A small segmentation model, trained from scratch: 64-pixel images.
Rows from block 10 of the encoder of a small segmentation model, named by matrix and row number. Rows with one number belong to one channel. Each number is 200 + 40 x the weight over its row's rms, rounded and kept within 0 to 999. All counts start at 0.
Before each channel's rows are labels from the 100 images, of 14976, where the channel reaches its highest value: "place" is the part of the image that holds the peak; "responds to" is what is common among them. Only what is clearly more common there than usual is listed. The data: Sentinel-2 satellite tiles (TerraMesh). In brackets: how many of the 100, against the usual share in percent.
# convs0: first 3x3 conv (encoder.blocks.10.convs.0.weight, 384x384x3x3, each kernel summed), inputs 256-383
# convs1: second 3x3 conv (encoder.blocks.10.convs.1.weight, 384x384x3x3, transposed, each kernel summed), outputs 256-383

place: top right (35 vs 14.1); bottom right (33 vs 14.1)
responds to: main land cover: trees (52 vs 19.6); main land cover: rangeland (42 vs 20.4)
convs0.333,183,214,225,210,239,190,199,198,161,193,225,174,204,186,208,128,185,214,215,162,134,188,237,202,200,183,205,116,243,258,177,182,133,217,225,159,177,186,147,239,174,186,156,171,146,183,158,158,200,208,171,237,157,181,161,179,207,248,212,152,159,192,243,169,150,181,203,241,183,150,187,172,154,221,190,158,199,248,171,182,269,187,238,186,207,191,169,230,179,118,163,121,184,153,183,186,171,218,212,278,180,140,215,198,106,269,114,172,185,188,135,190,144,239,180,297,142,172,195,193,175,216,133,180,229,196,223,180
convs1.333,197,196,204,196,174,178,220,203,173,171,226,184,275,183,210,228,232,202,220,229,211,205,231,184,198,239,222,232,204,190,204,210,197,159,236,200,186,215,218,265,199,193,178,305,225,233,213,177,206,200,257,206,205,245,138,212,218,240,241,248,245,278,287,201,209,191,222,213,236,250,218,213,221,221,204,191,191,138,233,206,246,231,201,207,228,225,122,211,164,169,193,189,207,145,183,109,229,222,227,252,239,172,230,214,228,220,228,202,151,98,216,138,265,175,223,212,150,191,203,222,183,213,177,169,142,238,217,165

place: top left (59 vs 14.1)
responds to: built area (98 vs 37.5); crops (76 vs 38.9); main land cover: built area (58 vs 4.6)
convs0.100,182,230,231,208,237,171,238,177,174,169,256,216,188,144,239,163,206,209,119,185,171,189,197,180,195,179,243,146,238,202,202,212,102,166,263,195,190,185,165,180,178,156,212,160,171,180,207,163,264,197,279,210,160,206,191,168,176,284,273,146,188,212,204,164,182,159,266,229,209,182,187,201,170,171,208,196,150,129,187,156,155,241,155,172,189,209,177,259,216,197,204,185,188,212,100,173,141,238,117,255,157,191,197,217,187,202,186,212,253,253,188,95,186,199,239,379,200,131,206,260,195,216,201,217,190,171,228,226
convs1.100,232,200,236,198,240,187,213,172,254,200,213,225,197,176,200,183,229,229,153,208,258,167,218,228,192,171,214,216,219,230,225,188,184,239,166,159,181,182,170,154,165,176,178,236,185,180,207,206,172,184,193,165,174,190,121,164,164,138,171,226,174,178,163,170,170,165,262,173,229,194,174,169,200,182,144,216,152,167,176,161,61,96,170,228,125,206,144,135,245,232,194,238,204,292,291,173,253,185,203,132,149,202,103,128,231,134,218,206,159,133,108,137,102,186,121,172,281,199,157,84,199,171,231,209,189,123,155,167

place: top left (42 vs 14.1); top right (33 vs 14.1)
responds to: snow or ice (52 vs 20.6); main land cover: snow or ice (49 vs 14.6)
convs0.26,207,184,180,162,139,179,216,171,212,177,239,156,189,227,223,201,186,149,236,159,156,159,179,166,162,145,188,174,195,239,218,176,177,208,224,168,213,206,195,216,218,258,197,211,202,182,220,173,239,234,204,143,194,223,169,244,166,203,212,173,261,157,205,207,156,250,208,134,186,173,177,241,218,160,188,145,212,258,194,200,182,202,281,199,179,143,201,204,120,130,122,123,136,118,212,191,223,127,176,99,219,130,175,158,162,304,144,144,152,181,218,221,235,174,167,162,154,190,173,149,176,141,140,156,149,148,228,171
convs1.26,217,288,225,261,180,240,191,232,218,233,222,238,172,199,211,237,204,229,142,257,214,241,245,210,227,200,212,156,221,234,148,192,200,146,178,169,224,216,221,159,185,187,153,176,223,185,219,213,245,157,175,201,162,230,162,218,248,229,221,228,181,137,169,194,194,176,261,187,262,210,212,195,172,225,172,208,167,200,196,206,146,146,189,173,141,189,172,180,329,209,155,225,193,258,112,206,182,177,150,185,150,200,121,134,196,141,158,272,140,165,163,300,122,161,143,194,301,137,138,145,209,186,155,199,197,118,171,184

place: top right (44 vs 14.1)
responds to: water (84 vs 40.5); main land cover: water (67 vs 11.2)
convs0.223,199,196,184,208,107,192,164,241,206,218,235,234,252,247,207,256,196,182,260,168,223,191,200,180,216,186,161,164,178,198,220,175,183,245,243,190,200,188,185,284,215,253,189,209,214,172,166,164,204,262,177,167,193,201,134,239,247,215,180,179,232,156,263,230,163,264,257,133,195,177,194,231,211,249,214,166,172,199,209,187,150,243,322,173,217,131,193,268,99,161,183,137,116,118,192,183,207,248,221,225,185,151,105,204,147,182,164,174,226,232,230,229,200,229,208,262,150,242,109,222,161,256,146,133,148,105,200,184
convs1.223,211,254,205,208,205,210,199,232,209,197,224,221,238,199,226,222,177,241,181,218,237,216,207,217,205,228,222,190,222,198,153,210,140,117,150,145,168,170,169,138,188,175,192,125,162,184,154,173,205,151,175,166,150,174,152,160,178,162,175,176,164,171,140,151,161,175,230,160,166,211,174,152,171,260,154,202,164,215,182,156,269,271,263,269,262,251,248,282,270,250,267,240,266,251,176,218,214,242,249,293,258,216,274,246,247,271,230,260,256,260,277,274,286,178,263,247,327,171,282,297,255,287,255,296,225,276,273,238

place: top left (82 vs 14.1)
responds to: crops (90 vs 38.9); built area (88 vs 37.5); main land cover: crops (70 vs 20.2)
convs0.224,206,181,195,192,182,172,235,155,159,179,239,169,201,205,229,159,161,152,211,175,158,206,182,163,187,178,206,84,205,198,128,153,154,223,199,170,187,180,153,239,202,222,188,188,231,202,185,151,231,232,160,158,151,239,153,207,246,283,228,161,228,165,260,190,135,223,232,181,145,242,199,250,240,196,235,158,143,100,153,159,180,245,220,192,161,180,177,266,159,184,182,124,165,147,139,162,182,230,146,234,179,194,172,274,182,238,190,208,241,237,212,159,190,180,216,363,183,163,267,280,186,228,157,195,156,148,267,232
convs1.224,228,169,219,179,198,194,223,170,231,190,215,237,183,179,177,191,227,218,182,198,225,164,212,230,183,191,202,213,226,192,274,176,205,240,184,184,172,201,178,169,192,183,173,270,202,223,206,188,215,196,194,206,197,200,126,196,185,185,204,198,191,180,156,199,217,201,243,174,226,207,195,200,223,141,186,281,191,145,216,194,27,85,178,170,163,203,145,95,247,246,174,228,150,239,314,200,313,171,168,87,87,177,102,173,196,138,169,211,187,187,106,167,45,104,142,108,262,149,92,95,206,110,196,233,234,96,132,138

place: top left (33 vs 14.1)
responds to: trees (91 vs 58.6); water (88 vs 40.5); built area (85 vs 37.5); main land cover: built area (43 vs 4.6)
convs0.191,220,190,210,225,147,204,171,226,219,235,229,187,250,221,205,224,196,178,252,165,142,178,242,175,206,185,193,98,187,168,216,210,187,183,246,231,161,176,197,217,195,202,175,157,97,196,204,184,220,186,225,191,194,207,169,202,257,240,219,116,220,160,177,188,188,190,265,201,216,186,224,156,182,201,232,215,203,206,210,230,253,261,304,158,194,175,169,226,220,122,162,187,192,212,173,166,87,259,205,198,148,155,161,154,168,114,113,168,216,249,157,202,160,219,247,305,169,205,220,233,208,219,136,188,216,197,101,134
convs1.191,194,166,227,207,235,146,231,186,231,157,180,224,233,141,170,200,234,203,167,182,244,168,215,195,155,180,174,238,186,183,286,175,206,171,208,176,203,213,201,169,183,169,153,158,171,199,212,189,184,210,199,184,202,215,169,174,165,185,218,201,210,185,192,174,178,150,274,186,236,189,218,166,165,170,179,200,191,222,190,194,268,273,257,264,249,220,215,239,186,272,243,226,237,215,174,171,226,240,250,288,313,249,251,252,255,272,252,287,206,163,258,288,279,148,254,250,268,181,242,317,189,260,243,183,130,241,247,206

place: bottom left (39 vs 14.1)
responds to: trees (96 vs 58.6); main land cover: trees (68 vs 19.6); clouds (49 vs 15.5)
convs0.106,164,223,209,180,196,209,174,226,178,199,187,198,195,169,172,213,205,211,183,190,96,171,196,212,212,176,145,210,160,184,218,203,98,224,166,169,222,226,191,232,172,196,206,153,216,171,152,155,147,195,181,181,142,183,167,204,203,239,197,147,202,197,177,214,163,208,214,190,168,184,184,209,200,207,171,142,185,268,153,192,238,139,331,200,225,158,187,140,179,111,192,141,181,139,211,221,187,272,235,171,197,139,212,145,155,128,146,172,212,191,207,215,153,189,266,224,174,230,119,197,236,211,138,168,226,214,101,185
convs1.106,197,162,225,210,206,181,234,176,199,186,200,212,206,198,171,204,218,191,234,185,213,160,197,183,163,183,182,229,202,191,260,174,209,164,172,179,145,172,166,194,190,207,230,224,183,209,198,197,162,191,191,179,191,204,150,210,147,194,223,213,210,239,229,203,193,201,261,199,210,189,180,212,228,222,183,168,188,178,192,198,231,241,240,247,249,259,171,237,147,267,234,181,216,195,197,167,300,250,211,227,254,240,243,251,250,244,272,247,203,174,232,259,246,107,247,183,213,102,215,283,201,203,252,189,192,243,243,179

place: top left (86 vs 14.1)
responds to: bare ground (82 vs 24.3); main land cover: bare ground (55 vs 5.1)
convs0.8,165,176,194,162,164,168,212,167,202,166,296,149,186,227,244,156,160,129,206,151,88,207,170,179,208,151,202,114,244,198,140,148,183,206,174,193,177,180,147,208,192,215,172,181,191,181,238,164,193,252,133,132,163,238,170,190,209,239,236,181,212,116,238,212,138,201,194,197,169,207,169,198,236,185,242,111,146,183,172,147,142,214,317,196,192,177,231,253,142,191,182,143,132,141,213,211,247,219,202,176,227,176,210,230,199,215,208,241,223,224,240,213,194,148,286,288,205,180,248,233,161,217,159,175,157,210,227,246
convs1.8,255,201,239,202,192,178,250,181,231,171,233,255,174,220,196,207,230,211,204,226,239,185,234,222,203,177,232,172,244,195,272,181,206,252,163,164,179,202,176,192,177,198,193,239,189,200,208,207,190,156,186,205,172,194,134,189,181,172,192,214,188,157,184,197,195,224,259,173,237,207,206,233,232,133,173,258,160,145,204,187,64,121,179,171,179,161,175,131,263,204,149,189,161,256,268,220,268,174,171,98,100,188,132,187,175,155,126,268,175,181,162,197,101,135,157,174,234,139,119,166,198,130,222,192,219,136,143,146

place: top right (51 vs 14.1)
responds to: water (81 vs 40.5); main land cover: built area (29 vs 4.6); flooded vegetation (27 vs 10.2)
convs0.376,229,175,227,190,177,210,229,171,197,228,214,187,232,216,182,152,166,185,252,142,228,190,198,203,204,228,206,66,195,267,187,201,204,175,200,204,163,180,176,197,199,200,192,178,112,170,219,186,201,169,213,202,187,207,166,197,234,222,238,61,173,152,204,140,188,191,243,188,201,216,195,132,176,183,224,247,200,204,261,229,185,273,239,157,216,175,159,277,180,133,141,153,164,148,206,167,92,175,198,190,158,145,188,201,155,150,124,146,224,246,135,222,158,211,276,220,181,182,231,218,205,196,134,181,148,189,172,138
convs1.376,187,211,201,203,254,139,204,211,195,134,185,214,231,185,202,213,227,179,194,211,189,214,204,241,207,196,189,251,196,218,277,224,254,198,279,239,219,232,224,232,197,216,153,300,262,287,212,211,180,200,245,209,241,241,200,246,199,233,229,203,231,165,262,245,211,217,181,227,185,182,212,194,283,157,274,274,213,159,232,271,209,242,191,224,217,214,189,201,231,205,201,244,251,216,244,222,261,235,229,209,227,145,208,209,198,203,153,197,225,214,196,209,194,159,214,190,186,197,242,242,185,230,226,200,138,196,185,185

place: top right (36 vs 14.1)
responds to: water (83 vs 40.5); main land cover: water (36 vs 11.2)
convs0.89,178,204,201,185,131,191,204,278,217,194,251,199,231,203,223,241,187,165,198,153,266,225,179,198,216,188,180,97,197,226,184,222,248,225,224,196,185,194,172,211,216,206,152,204,205,207,159,180,191,215,218,165,225,255,179,203,228,260,200,199,228,139,204,211,212,228,268,204,177,220,182,195,232,228,232,155,173,192,272,187,113,343,250,188,218,167,139,326,95,200,210,127,165,132,235,169,169,217,223,337,129,170,158,247,163,194,183,173,282,275,233,224,221,244,214,244,212,216,204,315,200,307,147,168,97,148,257,190
convs1.89,192,206,198,182,212,188,225,202,223,160,196,179,264,179,214,197,202,197,201,195,182,209,185,231,211,202,201,213,190,189,214,203,160,131,176,170,175,185,172,170,184,177,225,164,186,192,174,198,196,177,185,177,170,162,156,170,169,156,164,191,172,177,197,189,144,207,183,182,147,164,175,165,198,242,173,232,185,184,176,159,254,244,214,258,243,237,222,196,272,192,245,222,226,252,141,280,283,246,244,177,241,185,242,232,231,253,241,215,252,288,229,258,254,108,238,199,257,158,233,275,227,223,238,262,245,242,216,203

place: top right (34 vs 14.1)
responds to: water (80 vs 40.5); main land cover: water (30 vs 11.2)
convs0.66,216,180,192,194,129,203,224,227,248,211,240,185,235,222,212,206,156,163,233,135,300,215,186,198,206,233,203,98,222,244,155,201,247,203,186,191,172,185,188,211,213,238,169,223,193,211,185,188,190,201,250,199,201,212,179,240,220,237,223,197,169,145,221,162,261,247,219,234,154,224,189,192,241,197,226,235,163,183,278,192,83,360,209,183,232,160,135,341,115,194,162,140,185,151,241,166,173,197,197,321,141,229,201,278,172,261,177,171,273,266,218,225,225,252,200,189,198,190,241,314,204,274,137,172,94,214,297,162
convs1.66,214,189,206,203,212,195,225,205,255,145,200,182,258,145,200,215,202,198,187,204,217,201,194,223,207,187,207,177,193,209,189,207,157,146,196,190,178,188,180,197,190,218,224,171,180,158,147,202,181,180,193,183,169,173,194,182,184,172,141,186,156,159,190,174,150,225,162,181,142,152,193,200,195,235,194,230,178,174,176,179,224,236,207,242,235,234,207,191,254,137,221,197,241,227,172,274,252,223,235,153,215,190,235,229,199,218,212,168,252,277,221,214,224,143,232,192,233,153,226,245,261,186,230,267,242,235,205,209

place: bottom left (53 vs 14.1)
responds to: snow or ice (82 vs 20.6); main land cover: snow or ice (61 vs 14.6)
convs0.282,184,203,191,215,197,222,210,159,228,241,158,270,270,225,179,139,198,275,254,138,183,200,234,157,150,188,193,134,189,95,217,199,161,242,231,124,267,248,196,188,222,231,306,202,249,215,171,208,221,249,265,238,155,168,167,215,183,187,227,238,209,268,225,184,151,205,215,153,132,155,220,190,234,256,169,234,226,224,176,131,251,162,168,175,159,231,175,225,169,222,229,149,199,232,198,175,240,198,135,157,180,331,200,126,300,285,268,237,248,240,192,186,184,206,204,283,192,159,202,132,194,149,211,210,161,227,262,169
convs1.282,211,222,209,209,217,193,202,205,201,150,197,199,266,216,216,198,204,198,200,210,205,218,197,209,219,208,196,194,201,204,216,202,183,112,181,193,209,201,209,163,208,214,102,190,192,199,199,210,199,196,193,198,193,198,237,202,197,163,186,211,198,107,166,207,182,198,276,191,218,207,219,222,203,299,194,302,212,197,199,186,172,173,165,188,160,177,202,197,238,148,162,197,204,167,202,186,167,169,200,187,146,163,168,161,142,177,165,169,210,233,186,151,182,181,162,166,181,260,180,185,204,199,167,211,205,178,189,199

place: bottom left (41 vs 14.1)
responds to: built area (79 vs 37.5); water (78 vs 40.5); main land cover: built area (45 vs 4.6)
convs0.380,237,96,136,201,82,189,139,144,183,205,162,174,202,234,134,156,135,190,237,212,236,189,209,189,161,173,141,4,159,202,115,114,179,158,162,195,180,160,234,209,179,187,199,191,219,211,125,238,124,181,149,170,200,157,213,199,192,154,136,216,130,167,205,171,151,211,121,182,221,246,242,206,206,166,173,162,214,127,230,205,180,193,232,169,176,164,129,227,156,144,182,145,222,168,224,182,231,213,185,203,170,178,198,243,175,213,157,163,199,208,198,194,165,213,225,255,143,207,285,213,181,199,167,159,175,185,180,138
convs1.380,233,164,184,151,256,116,197,232,221,157,212,160,193,198,219,218,212,165,219,230,185,206,177,178,232,208,216,223,209,169,261,220,256,251,248,235,222,243,247,253,203,215,173,248,241,221,240,201,236,228,231,229,237,235,214,256,228,248,236,202,226,231,262,246,223,245,144,221,203,193,212,217,231,147,249,219,219,212,218,247,140,179,189,141,177,146,146,176,230,220,169,193,191,251,242,188,200,153,175,151,175,155,188,205,161,175,143,177,191,194,177,202,122,219,182,171,223,190,191,189,168,196,137,169,159,190,171,157

place: top left (89 vs 14.1)
responds to: main land cover: rangeland (46 vs 20.4); main land cover: trees (42 vs 19.6)
convs0.301,191,166,170,204,180,188,182,173,160,193,145,180,215,196,144,160,144,252,203,143,183,192,223,152,138,173,162,73,171,175,156,159,182,214,221,168,215,183,163,249,178,190,165,151,226,196,145,195,202,217,223,257,179,142,173,182,210,160,194,217,112,252,254,171,119,182,220,190,173,198,205,216,211,196,197,229,210,156,160,174,217,156,190,155,197,219,136,230,191,188,270,171,198,209,129,162,118,214,161,195,133,211,203,209,187,178,221,277,227,213,148,104,117,215,179,235,187,157,231,123,207,195,152,201,249,200,215,194
convs1.301,178,167,189,129,254,168,174,222,255,130,210,219,280,81,208,223,232,200,162,229,230,207,202,211,195,230,197,293,192,228,272,211,209,157,182,170,177,179,172,203,186,173,204,321,179,198,205,224,215,189,194,187,211,234,132,206,166,213,230,134,241,241,232,191,194,190,329,201,285,183,211,150,221,189,201,248,222,158,188,182,237,224,174,240,212,215,164,233,138,217,229,200,225,156,206,222,214,216,226,265,225,162,213,182,175,221,219,225,189,171,208,165,278,209,210,238,242,153,198,167,231,197,197,227,109,207,237,237

place: bottom left (32 vs 14.1)
responds to: water (73 vs 40.5); main land cover: water (40 vs 11.2)
convs0.197,233,185,191,210,90,188,174,216,219,223,216,206,253,261,195,222,180,158,299,126,237,168,203,147,206,191,173,129,199,187,219,184,183,239,211,199,196,190,200,252,230,275,179,215,194,200,175,168,201,243,187,167,222,189,136,263,231,204,190,162,228,136,244,222,193,315,227,209,221,208,181,218,203,225,203,164,216,179,181,209,166,266,300,239,245,130,249,291,105,151,207,124,158,102,212,203,214,215,242,252,240,179,142,221,189,244,164,221,242,243,248,257,235,255,225,227,152,260,233,229,188,241,142,152,197,139,250,214
convs1.197,201,252,200,213,170,269,187,208,197,198,211,203,254,193,213,195,191,219,136,208,190,214,221,208,194,205,216,187,213,189,155,192,159,61,172,179,174,186,210,129,176,164,206,126,186,177,187,161,221,150,190,197,171,158,178,177,193,161,165,223,173,207,95,174,191,192,222,203,158,173,177,160,184,286,186,198,165,227,188,169,230,220,208,196,202,192,264,217,254,217,204,231,184,256,99,171,164,181,206,217,231,229,218,204,210,208,210,228,212,245,215,299,219,166,200,203,320,138,218,234,199,246,185,220,255,221,215,191

place: top right (34 vs 14.1)
responds to: water (69 vs 40.5); main land cover: water (32 vs 11.2)
convs0.232,209,176,174,207,90,193,175,189,209,223,214,230,250,259,172,186,178,163,289,130,210,165,202,184,190,175,163,160,165,188,220,174,196,261,237,203,214,196,190,275,243,282,186,218,211,194,179,174,214,265,190,152,221,213,146,273,242,215,193,182,238,163,265,210,161,283,228,116,211,167,191,220,230,251,219,170,209,210,202,219,154,227,317,180,203,125,191,237,99,157,150,122,140,110,205,177,212,213,193,196,202,167,128,181,129,238,153,150,191,208,230,221,210,252,212,231,157,224,170,201,166,232,142,142,159,106,216,183
convs1.232,213,262,199,219,211,230,215,246,239,202,228,216,267,200,236,242,211,225,120,228,200,250,232,216,234,228,218,191,211,219,163,244,169,59,163,181,199,200,194,127,183,170,174,124,178,192,211,166,195,154,179,190,175,186,169,181,197,182,188,206,172,161,140,198,182,158,266,210,181,216,173,183,196,297,192,205,176,197,205,184,224,251,260,224,241,236,238,230,329,235,237,238,233,229,125,221,183,209,231,285,219,207,256,204,249,242,211,269,250,272,242,317,234,148,238,222,327,156,241,282,261,258,223,246,228,266,243,230

place: top left (44 vs 14.1)
responds to: main land cover: built area (35 vs 4.6)
convs0.130,181,196,215,183,202,203,242,169,138,201,133,197,201,125,208,112,175,185,209,144,164,172,217,137,206,195,141,138,166,160,162,213,188,216,229,196,173,219,150,179,237,182,210,137,200,209,201,161,185,177,201,190,190,204,183,203,185,192,206,135,184,181,198,177,78,199,205,142,198,141,159,163,197,181,218,196,189,208,199,228,149,149,210,214,155,192,182,173,128,177,116,114,213,158,232,201,252,225,181,209,209,220,194,203,92,216,178,97,134,118,178,199,208,202,288,269,158,201,203,164,173,177,109,196,181,182,182,213
convs1.130,234,166,220,180,242,118,232,199,249,214,210,244,110,165,195,250,255,230,251,216,228,187,239,179,199,175,199,250,227,231,330,215,273,185,196,195,220,209,198,250,267,246,254,262,238,243,244,252,194,259,201,179,220,311,156,219,185,237,262,192,280,224,303,227,230,214,287,247,303,201,207,206,259,148,226,216,212,197,247,234,187,213,209,217,216,256,205,195,202,218,234,157,220,214,280,135,312,248,174,155,226,178,201,234,187,214,216,206,178,143,170,204,140,183,211,236,169,161,216,228,166,160,227,182,165,195,189,156

place: top left (69 vs 14.1)
responds to: built area (82 vs 37.5); main land cover: built area (47 vs 4.6)
convs0.188,202,136,188,161,176,178,257,146,153,177,156,162,180,126,193,123,158,192,183,220,166,164,187,195,153,167,198,86,162,189,148,191,153,185,185,187,165,180,187,223,211,199,188,171,174,217,222,216,176,176,110,192,189,230,218,219,214,193,237,134,144,210,219,164,129,202,179,152,215,179,225,191,181,174,218,224,159,93,256,227,91,235,178,194,149,190,173,221,217,165,123,189,188,189,200,195,166,172,177,234,189,141,153,227,129,202,150,137,183,201,208,144,184,184,222,344,201,170,280,226,211,194,198,205,207,118,224,166
convs1.188,225,196,218,192,207,172,218,193,263,182,229,229,175,166,196,224,223,223,193,197,239,183,213,196,200,179,209,242,221,225,269,196,240,257,223,211,202,211,186,205,206,187,156,217,215,216,237,162,227,203,218,199,218,216,181,214,191,196,233,202,223,210,183,230,201,195,279,224,264,187,187,178,198,114,212,235,194,212,193,212,66,101,183,222,149,214,220,136,179,252,219,200,242,263,352,154,319,225,211,158,200,172,118,163,232,133,227,205,163,138,88,206,84,194,138,187,202,101,204,138,111,185,176,184,152,102,141,160

place: top left (40 vs 14.1)
responds to: built area (94 vs 37.5); trees (94 vs 58.6); crops (92 vs 38.9)
convs0.137,190,157,220,174,196,163,277,177,157,169,267,174,198,176,274,171,171,164,199,196,208,185,192,217,213,169,235,125,217,255,171,226,144,193,198,194,159,162,146,193,219,179,199,148,146,173,219,183,183,156,190,192,157,235,185,206,167,201,241,86,146,186,182,164,155,192,218,223,202,204,197,180,139,178,192,159,133,142,194,189,136,269,118,188,157,190,197,230,213,173,129,176,231,181,187,199,165,181,168,223,203,134,166,205,162,213,150,148,219,223,180,148,180,188,195,356,209,179,293,250,193,183,197,202,235,125,228,191
convs1.137,202,168,206,167,196,161,193,190,278,210,208,220,169,174,193,210,220,227,193,168,218,176,194,205,170,191,200,240,209,203,256,164,225,235,208,194,224,211,183,185,191,194,173,255,233,217,219,190,195,204,220,202,209,197,175,218,164,177,222,231,228,189,183,206,194,205,248,219,268,180,191,165,238,130,190,244,189,176,184,202,79,87,141,235,145,235,172,94,213,269,224,236,209,242,305,158,326,216,186,62,163,150,96,162,250,134,221,202,152,147,32,218,38,97,130,166,219,100,174,163,95,114,217,187,193,83,125,82

place: top right (53 vs 14.1)
responds to: snow or ice (57 vs 20.6); main land cover: snow or ice (54 vs 14.6)
convs0.32,236,173,193,159,172,184,200,174,163,198,192,149,203,230,149,165,170,153,253,175,194,181,195,201,181,165,156,87,206,223,169,164,190,197,148,191,151,151,186,203,180,202,177,189,256,184,146,195,175,149,120,115,185,160,180,229,213,153,161,141,181,132,190,181,161,227,122,190,182,189,208,234,211,200,168,128,197,187,176,189,222,189,332,195,192,160,206,203,146,143,178,166,180,146,228,207,293,207,233,189,241,172,204,218,198,215,165,214,212,224,233,223,149,171,301,198,170,220,307,222,189,191,141,157,209,213,173,194
convs1.32,173,176,182,181,211,211,179,194,207,190,155,147,198,210,174,174,196,183,166,181,164,193,172,204,181,195,166,213,176,182,207,172,234,196,232,244,232,226,228,249,228,226,218,265,240,241,243,194,236,221,216,224,250,215,231,222,274,233,215,192,240,227,218,217,239,211,174,252,208,243,237,232,255,190,251,214,229,219,237,255,72,106,161,124,114,162,163,97,269,201,129,221,108,238,176,155,201,126,128,93,81,169,104,140,111,136,143,134,158,170,125,201,85,179,119,128,233,172,119,117,120,107,141,175,231,101,135,136

place: top left (38 vs 14.1)
responds to: built area (66 vs 37.5); water (66 vs 40.5); main land cover: built area (29 vs 4.6)
convs0.112,264,182,254,229,168,243,255,191,276,271,235,232,267,232,208,192,229,217,293,184,170,189,257,196,213,204,224,104,231,200,238,239,193,195,208,234,190,194,192,216,190,189,221,178,137,211,262,205,217,193,168,184,199,238,168,192,221,229,222,108,204,155,199,202,188,172,264,181,218,211,221,174,188,188,193,227,229,159,225,238,239,187,266,178,195,198,210,149,244,130,144,204,172,215,180,226,139,216,230,133,206,152,163,179,152,66,128,91,112,151,169,196,147,203,230,212,193,229,255,146,229,192,128,214,276,170,110,204
convs1.112,220,202,193,205,260,117,198,175,215,146,188,233,230,158,195,188,190,185,175,158,229,172,194,149,167,179,184,264,192,180,231,194,218,235,214,184,247,208,201,148,161,199,125,160,228,195,240,186,187,229,200,204,211,257,191,195,171,192,203,245,214,175,209,171,208,183,306,218,245,175,167,151,210,155,209,282,171,222,157,209,256,199,197,160,213,161,149,235,168,223,201,199,216,226,231,151,218,204,204,246,238,185,208,174,254,201,185,245,165,107,187,278,248,160,199,219,196,171,210,245,164,220,223,140,75,209,185,105

place: bottom left (39 vs 14.1)
responds to: clouds (100 vs 15.5); trees (88 vs 58.6); main land cover: clouds (51 vs 2.5)
convs0.107,120,166,151,146,174,169,195,153,188,158,121,188,180,179,158,151,143,192,146,138,160,179,162,108,142,159,146,161,121,140,130,160,145,183,222,89,214,188,165,193,192,185,198,207,201,180,172,156,210,199,206,180,113,132,161,184,165,164,147,177,131,193,199,155,151,192,237,79,129,152,161,197,176,177,152,175,148,183,203,104,88,159,200,160,201,186,144,227,137,197,236,129,133,171,182,160,218,210,123,169,139,233,199,141,213,236,220,240,271,266,190,151,201,157,218,164,176,143,107,171,187,150,171,182,100,195,176,159
convs1.107,270,288,240,236,146,158,227,189,144,101,236,252,325,247,191,213,158,225,295,210,238,192,220,173,197,190,253,231,252,240,188,190,213,182,165,189,221,216,173,153,180,229,164,269,219,182,204,166,154,206,227,159,196,189,158,193,181,145,196,188,209,171,232,213,185,205,240,160,240,234,185,214,234,276,183,196,230,215,190,183,188,201,232,201,182,154,100,202,160,223,166,233,174,271,133,217,137,173,195,203,199,269,189,201,172,212,175,187,205,168,213,178,160,262,192,162,201,256,174,197,202,200,183,131,232,189,195,247

place: top right (37 vs 14.1)
responds to: snow or ice (74 vs 20.6); main land cover: snow or ice (61 vs 14.6)
convs0.24,205,206,196,194,119,177,182,288,249,178,258,175,186,290,221,303,212,155,250,207,234,216,186,221,221,148,185,142,196,219,234,193,184,226,194,210,184,190,203,255,227,246,160,230,212,197,171,187,149,261,130,165,203,228,181,211,184,151,155,198,245,193,234,248,153,252,197,162,192,181,181,248,202,212,176,150,237,207,245,191,170,231,320,172,219,118,203,261,116,147,163,149,117,104,179,192,212,169,234,164,203,85,153,197,118,222,119,131,191,196,255,183,201,147,218,174,163,193,108,183,161,212,144,121,152,166,258,164
convs1.24,224,238,233,250,166,211,230,192,232,227,217,227,175,192,207,204,199,229,191,220,247,204,214,202,197,207,206,181,222,206,171,206,125,171,138,139,173,145,156,170,176,190,240,114,170,151,140,188,175,127,133,174,128,162,162,178,152,151,138,147,133,152,175,164,130,213,229,170,162,161,190,192,172,242,132,145,149,130,144,143,232,267,245,247,262,263,251,281,278,245,265,236,294,258,173,223,213,262,258,265,233,222,271,257,236,250,233,246,254,245,272,265,268,180,264,265,301,142,286,279,242,276,247,275,241,266,266,250

place: bottom left (40 vs 14.1)
responds to: built area (92 vs 37.5); crops (84 vs 38.9); main land cover: crops (56 vs 20.2); main land cover: built area (27 vs 4.6)
convs0.226,193,169,183,172,144,165,192,196,209,173,233,175,193,237,187,167,170,131,224,156,167,206,171,131,179,166,164,59,194,128,155,152,178,254,190,141,191,177,162,283,228,230,178,203,244,194,204,168,187,261,183,156,141,206,132,214,246,241,171,217,179,148,284,220,112,226,197,180,107,244,202,257,276,234,241,133,193,120,177,127,200,238,277,172,181,165,168,221,133,200,163,104,159,143,156,167,187,242,151,223,169,193,197,218,153,178,196,191,220,208,186,165,149,177,188,312,175,179,225,259,178,242,164,161,134,167,217,200
convs1.226,249,157,209,188,205,186,216,206,261,184,226,245,163,167,203,208,229,220,162,212,244,202,228,210,201,199,213,221,238,202,248,200,213,277,166,177,178,206,194,199,206,218,171,268,214,206,206,153,196,191,166,214,190,209,145,206,214,183,186,215,197,200,165,196,207,220,259,148,262,198,188,202,230,106,178,232,173,135,204,187,29,131,204,159,196,248,172,126,272,223,156,189,173,224,305,229,253,162,205,158,72,171,146,190,204,167,158,232,204,207,159,182,42,180,175,170,260,129,111,81,225,117,270,279,183,151,148,159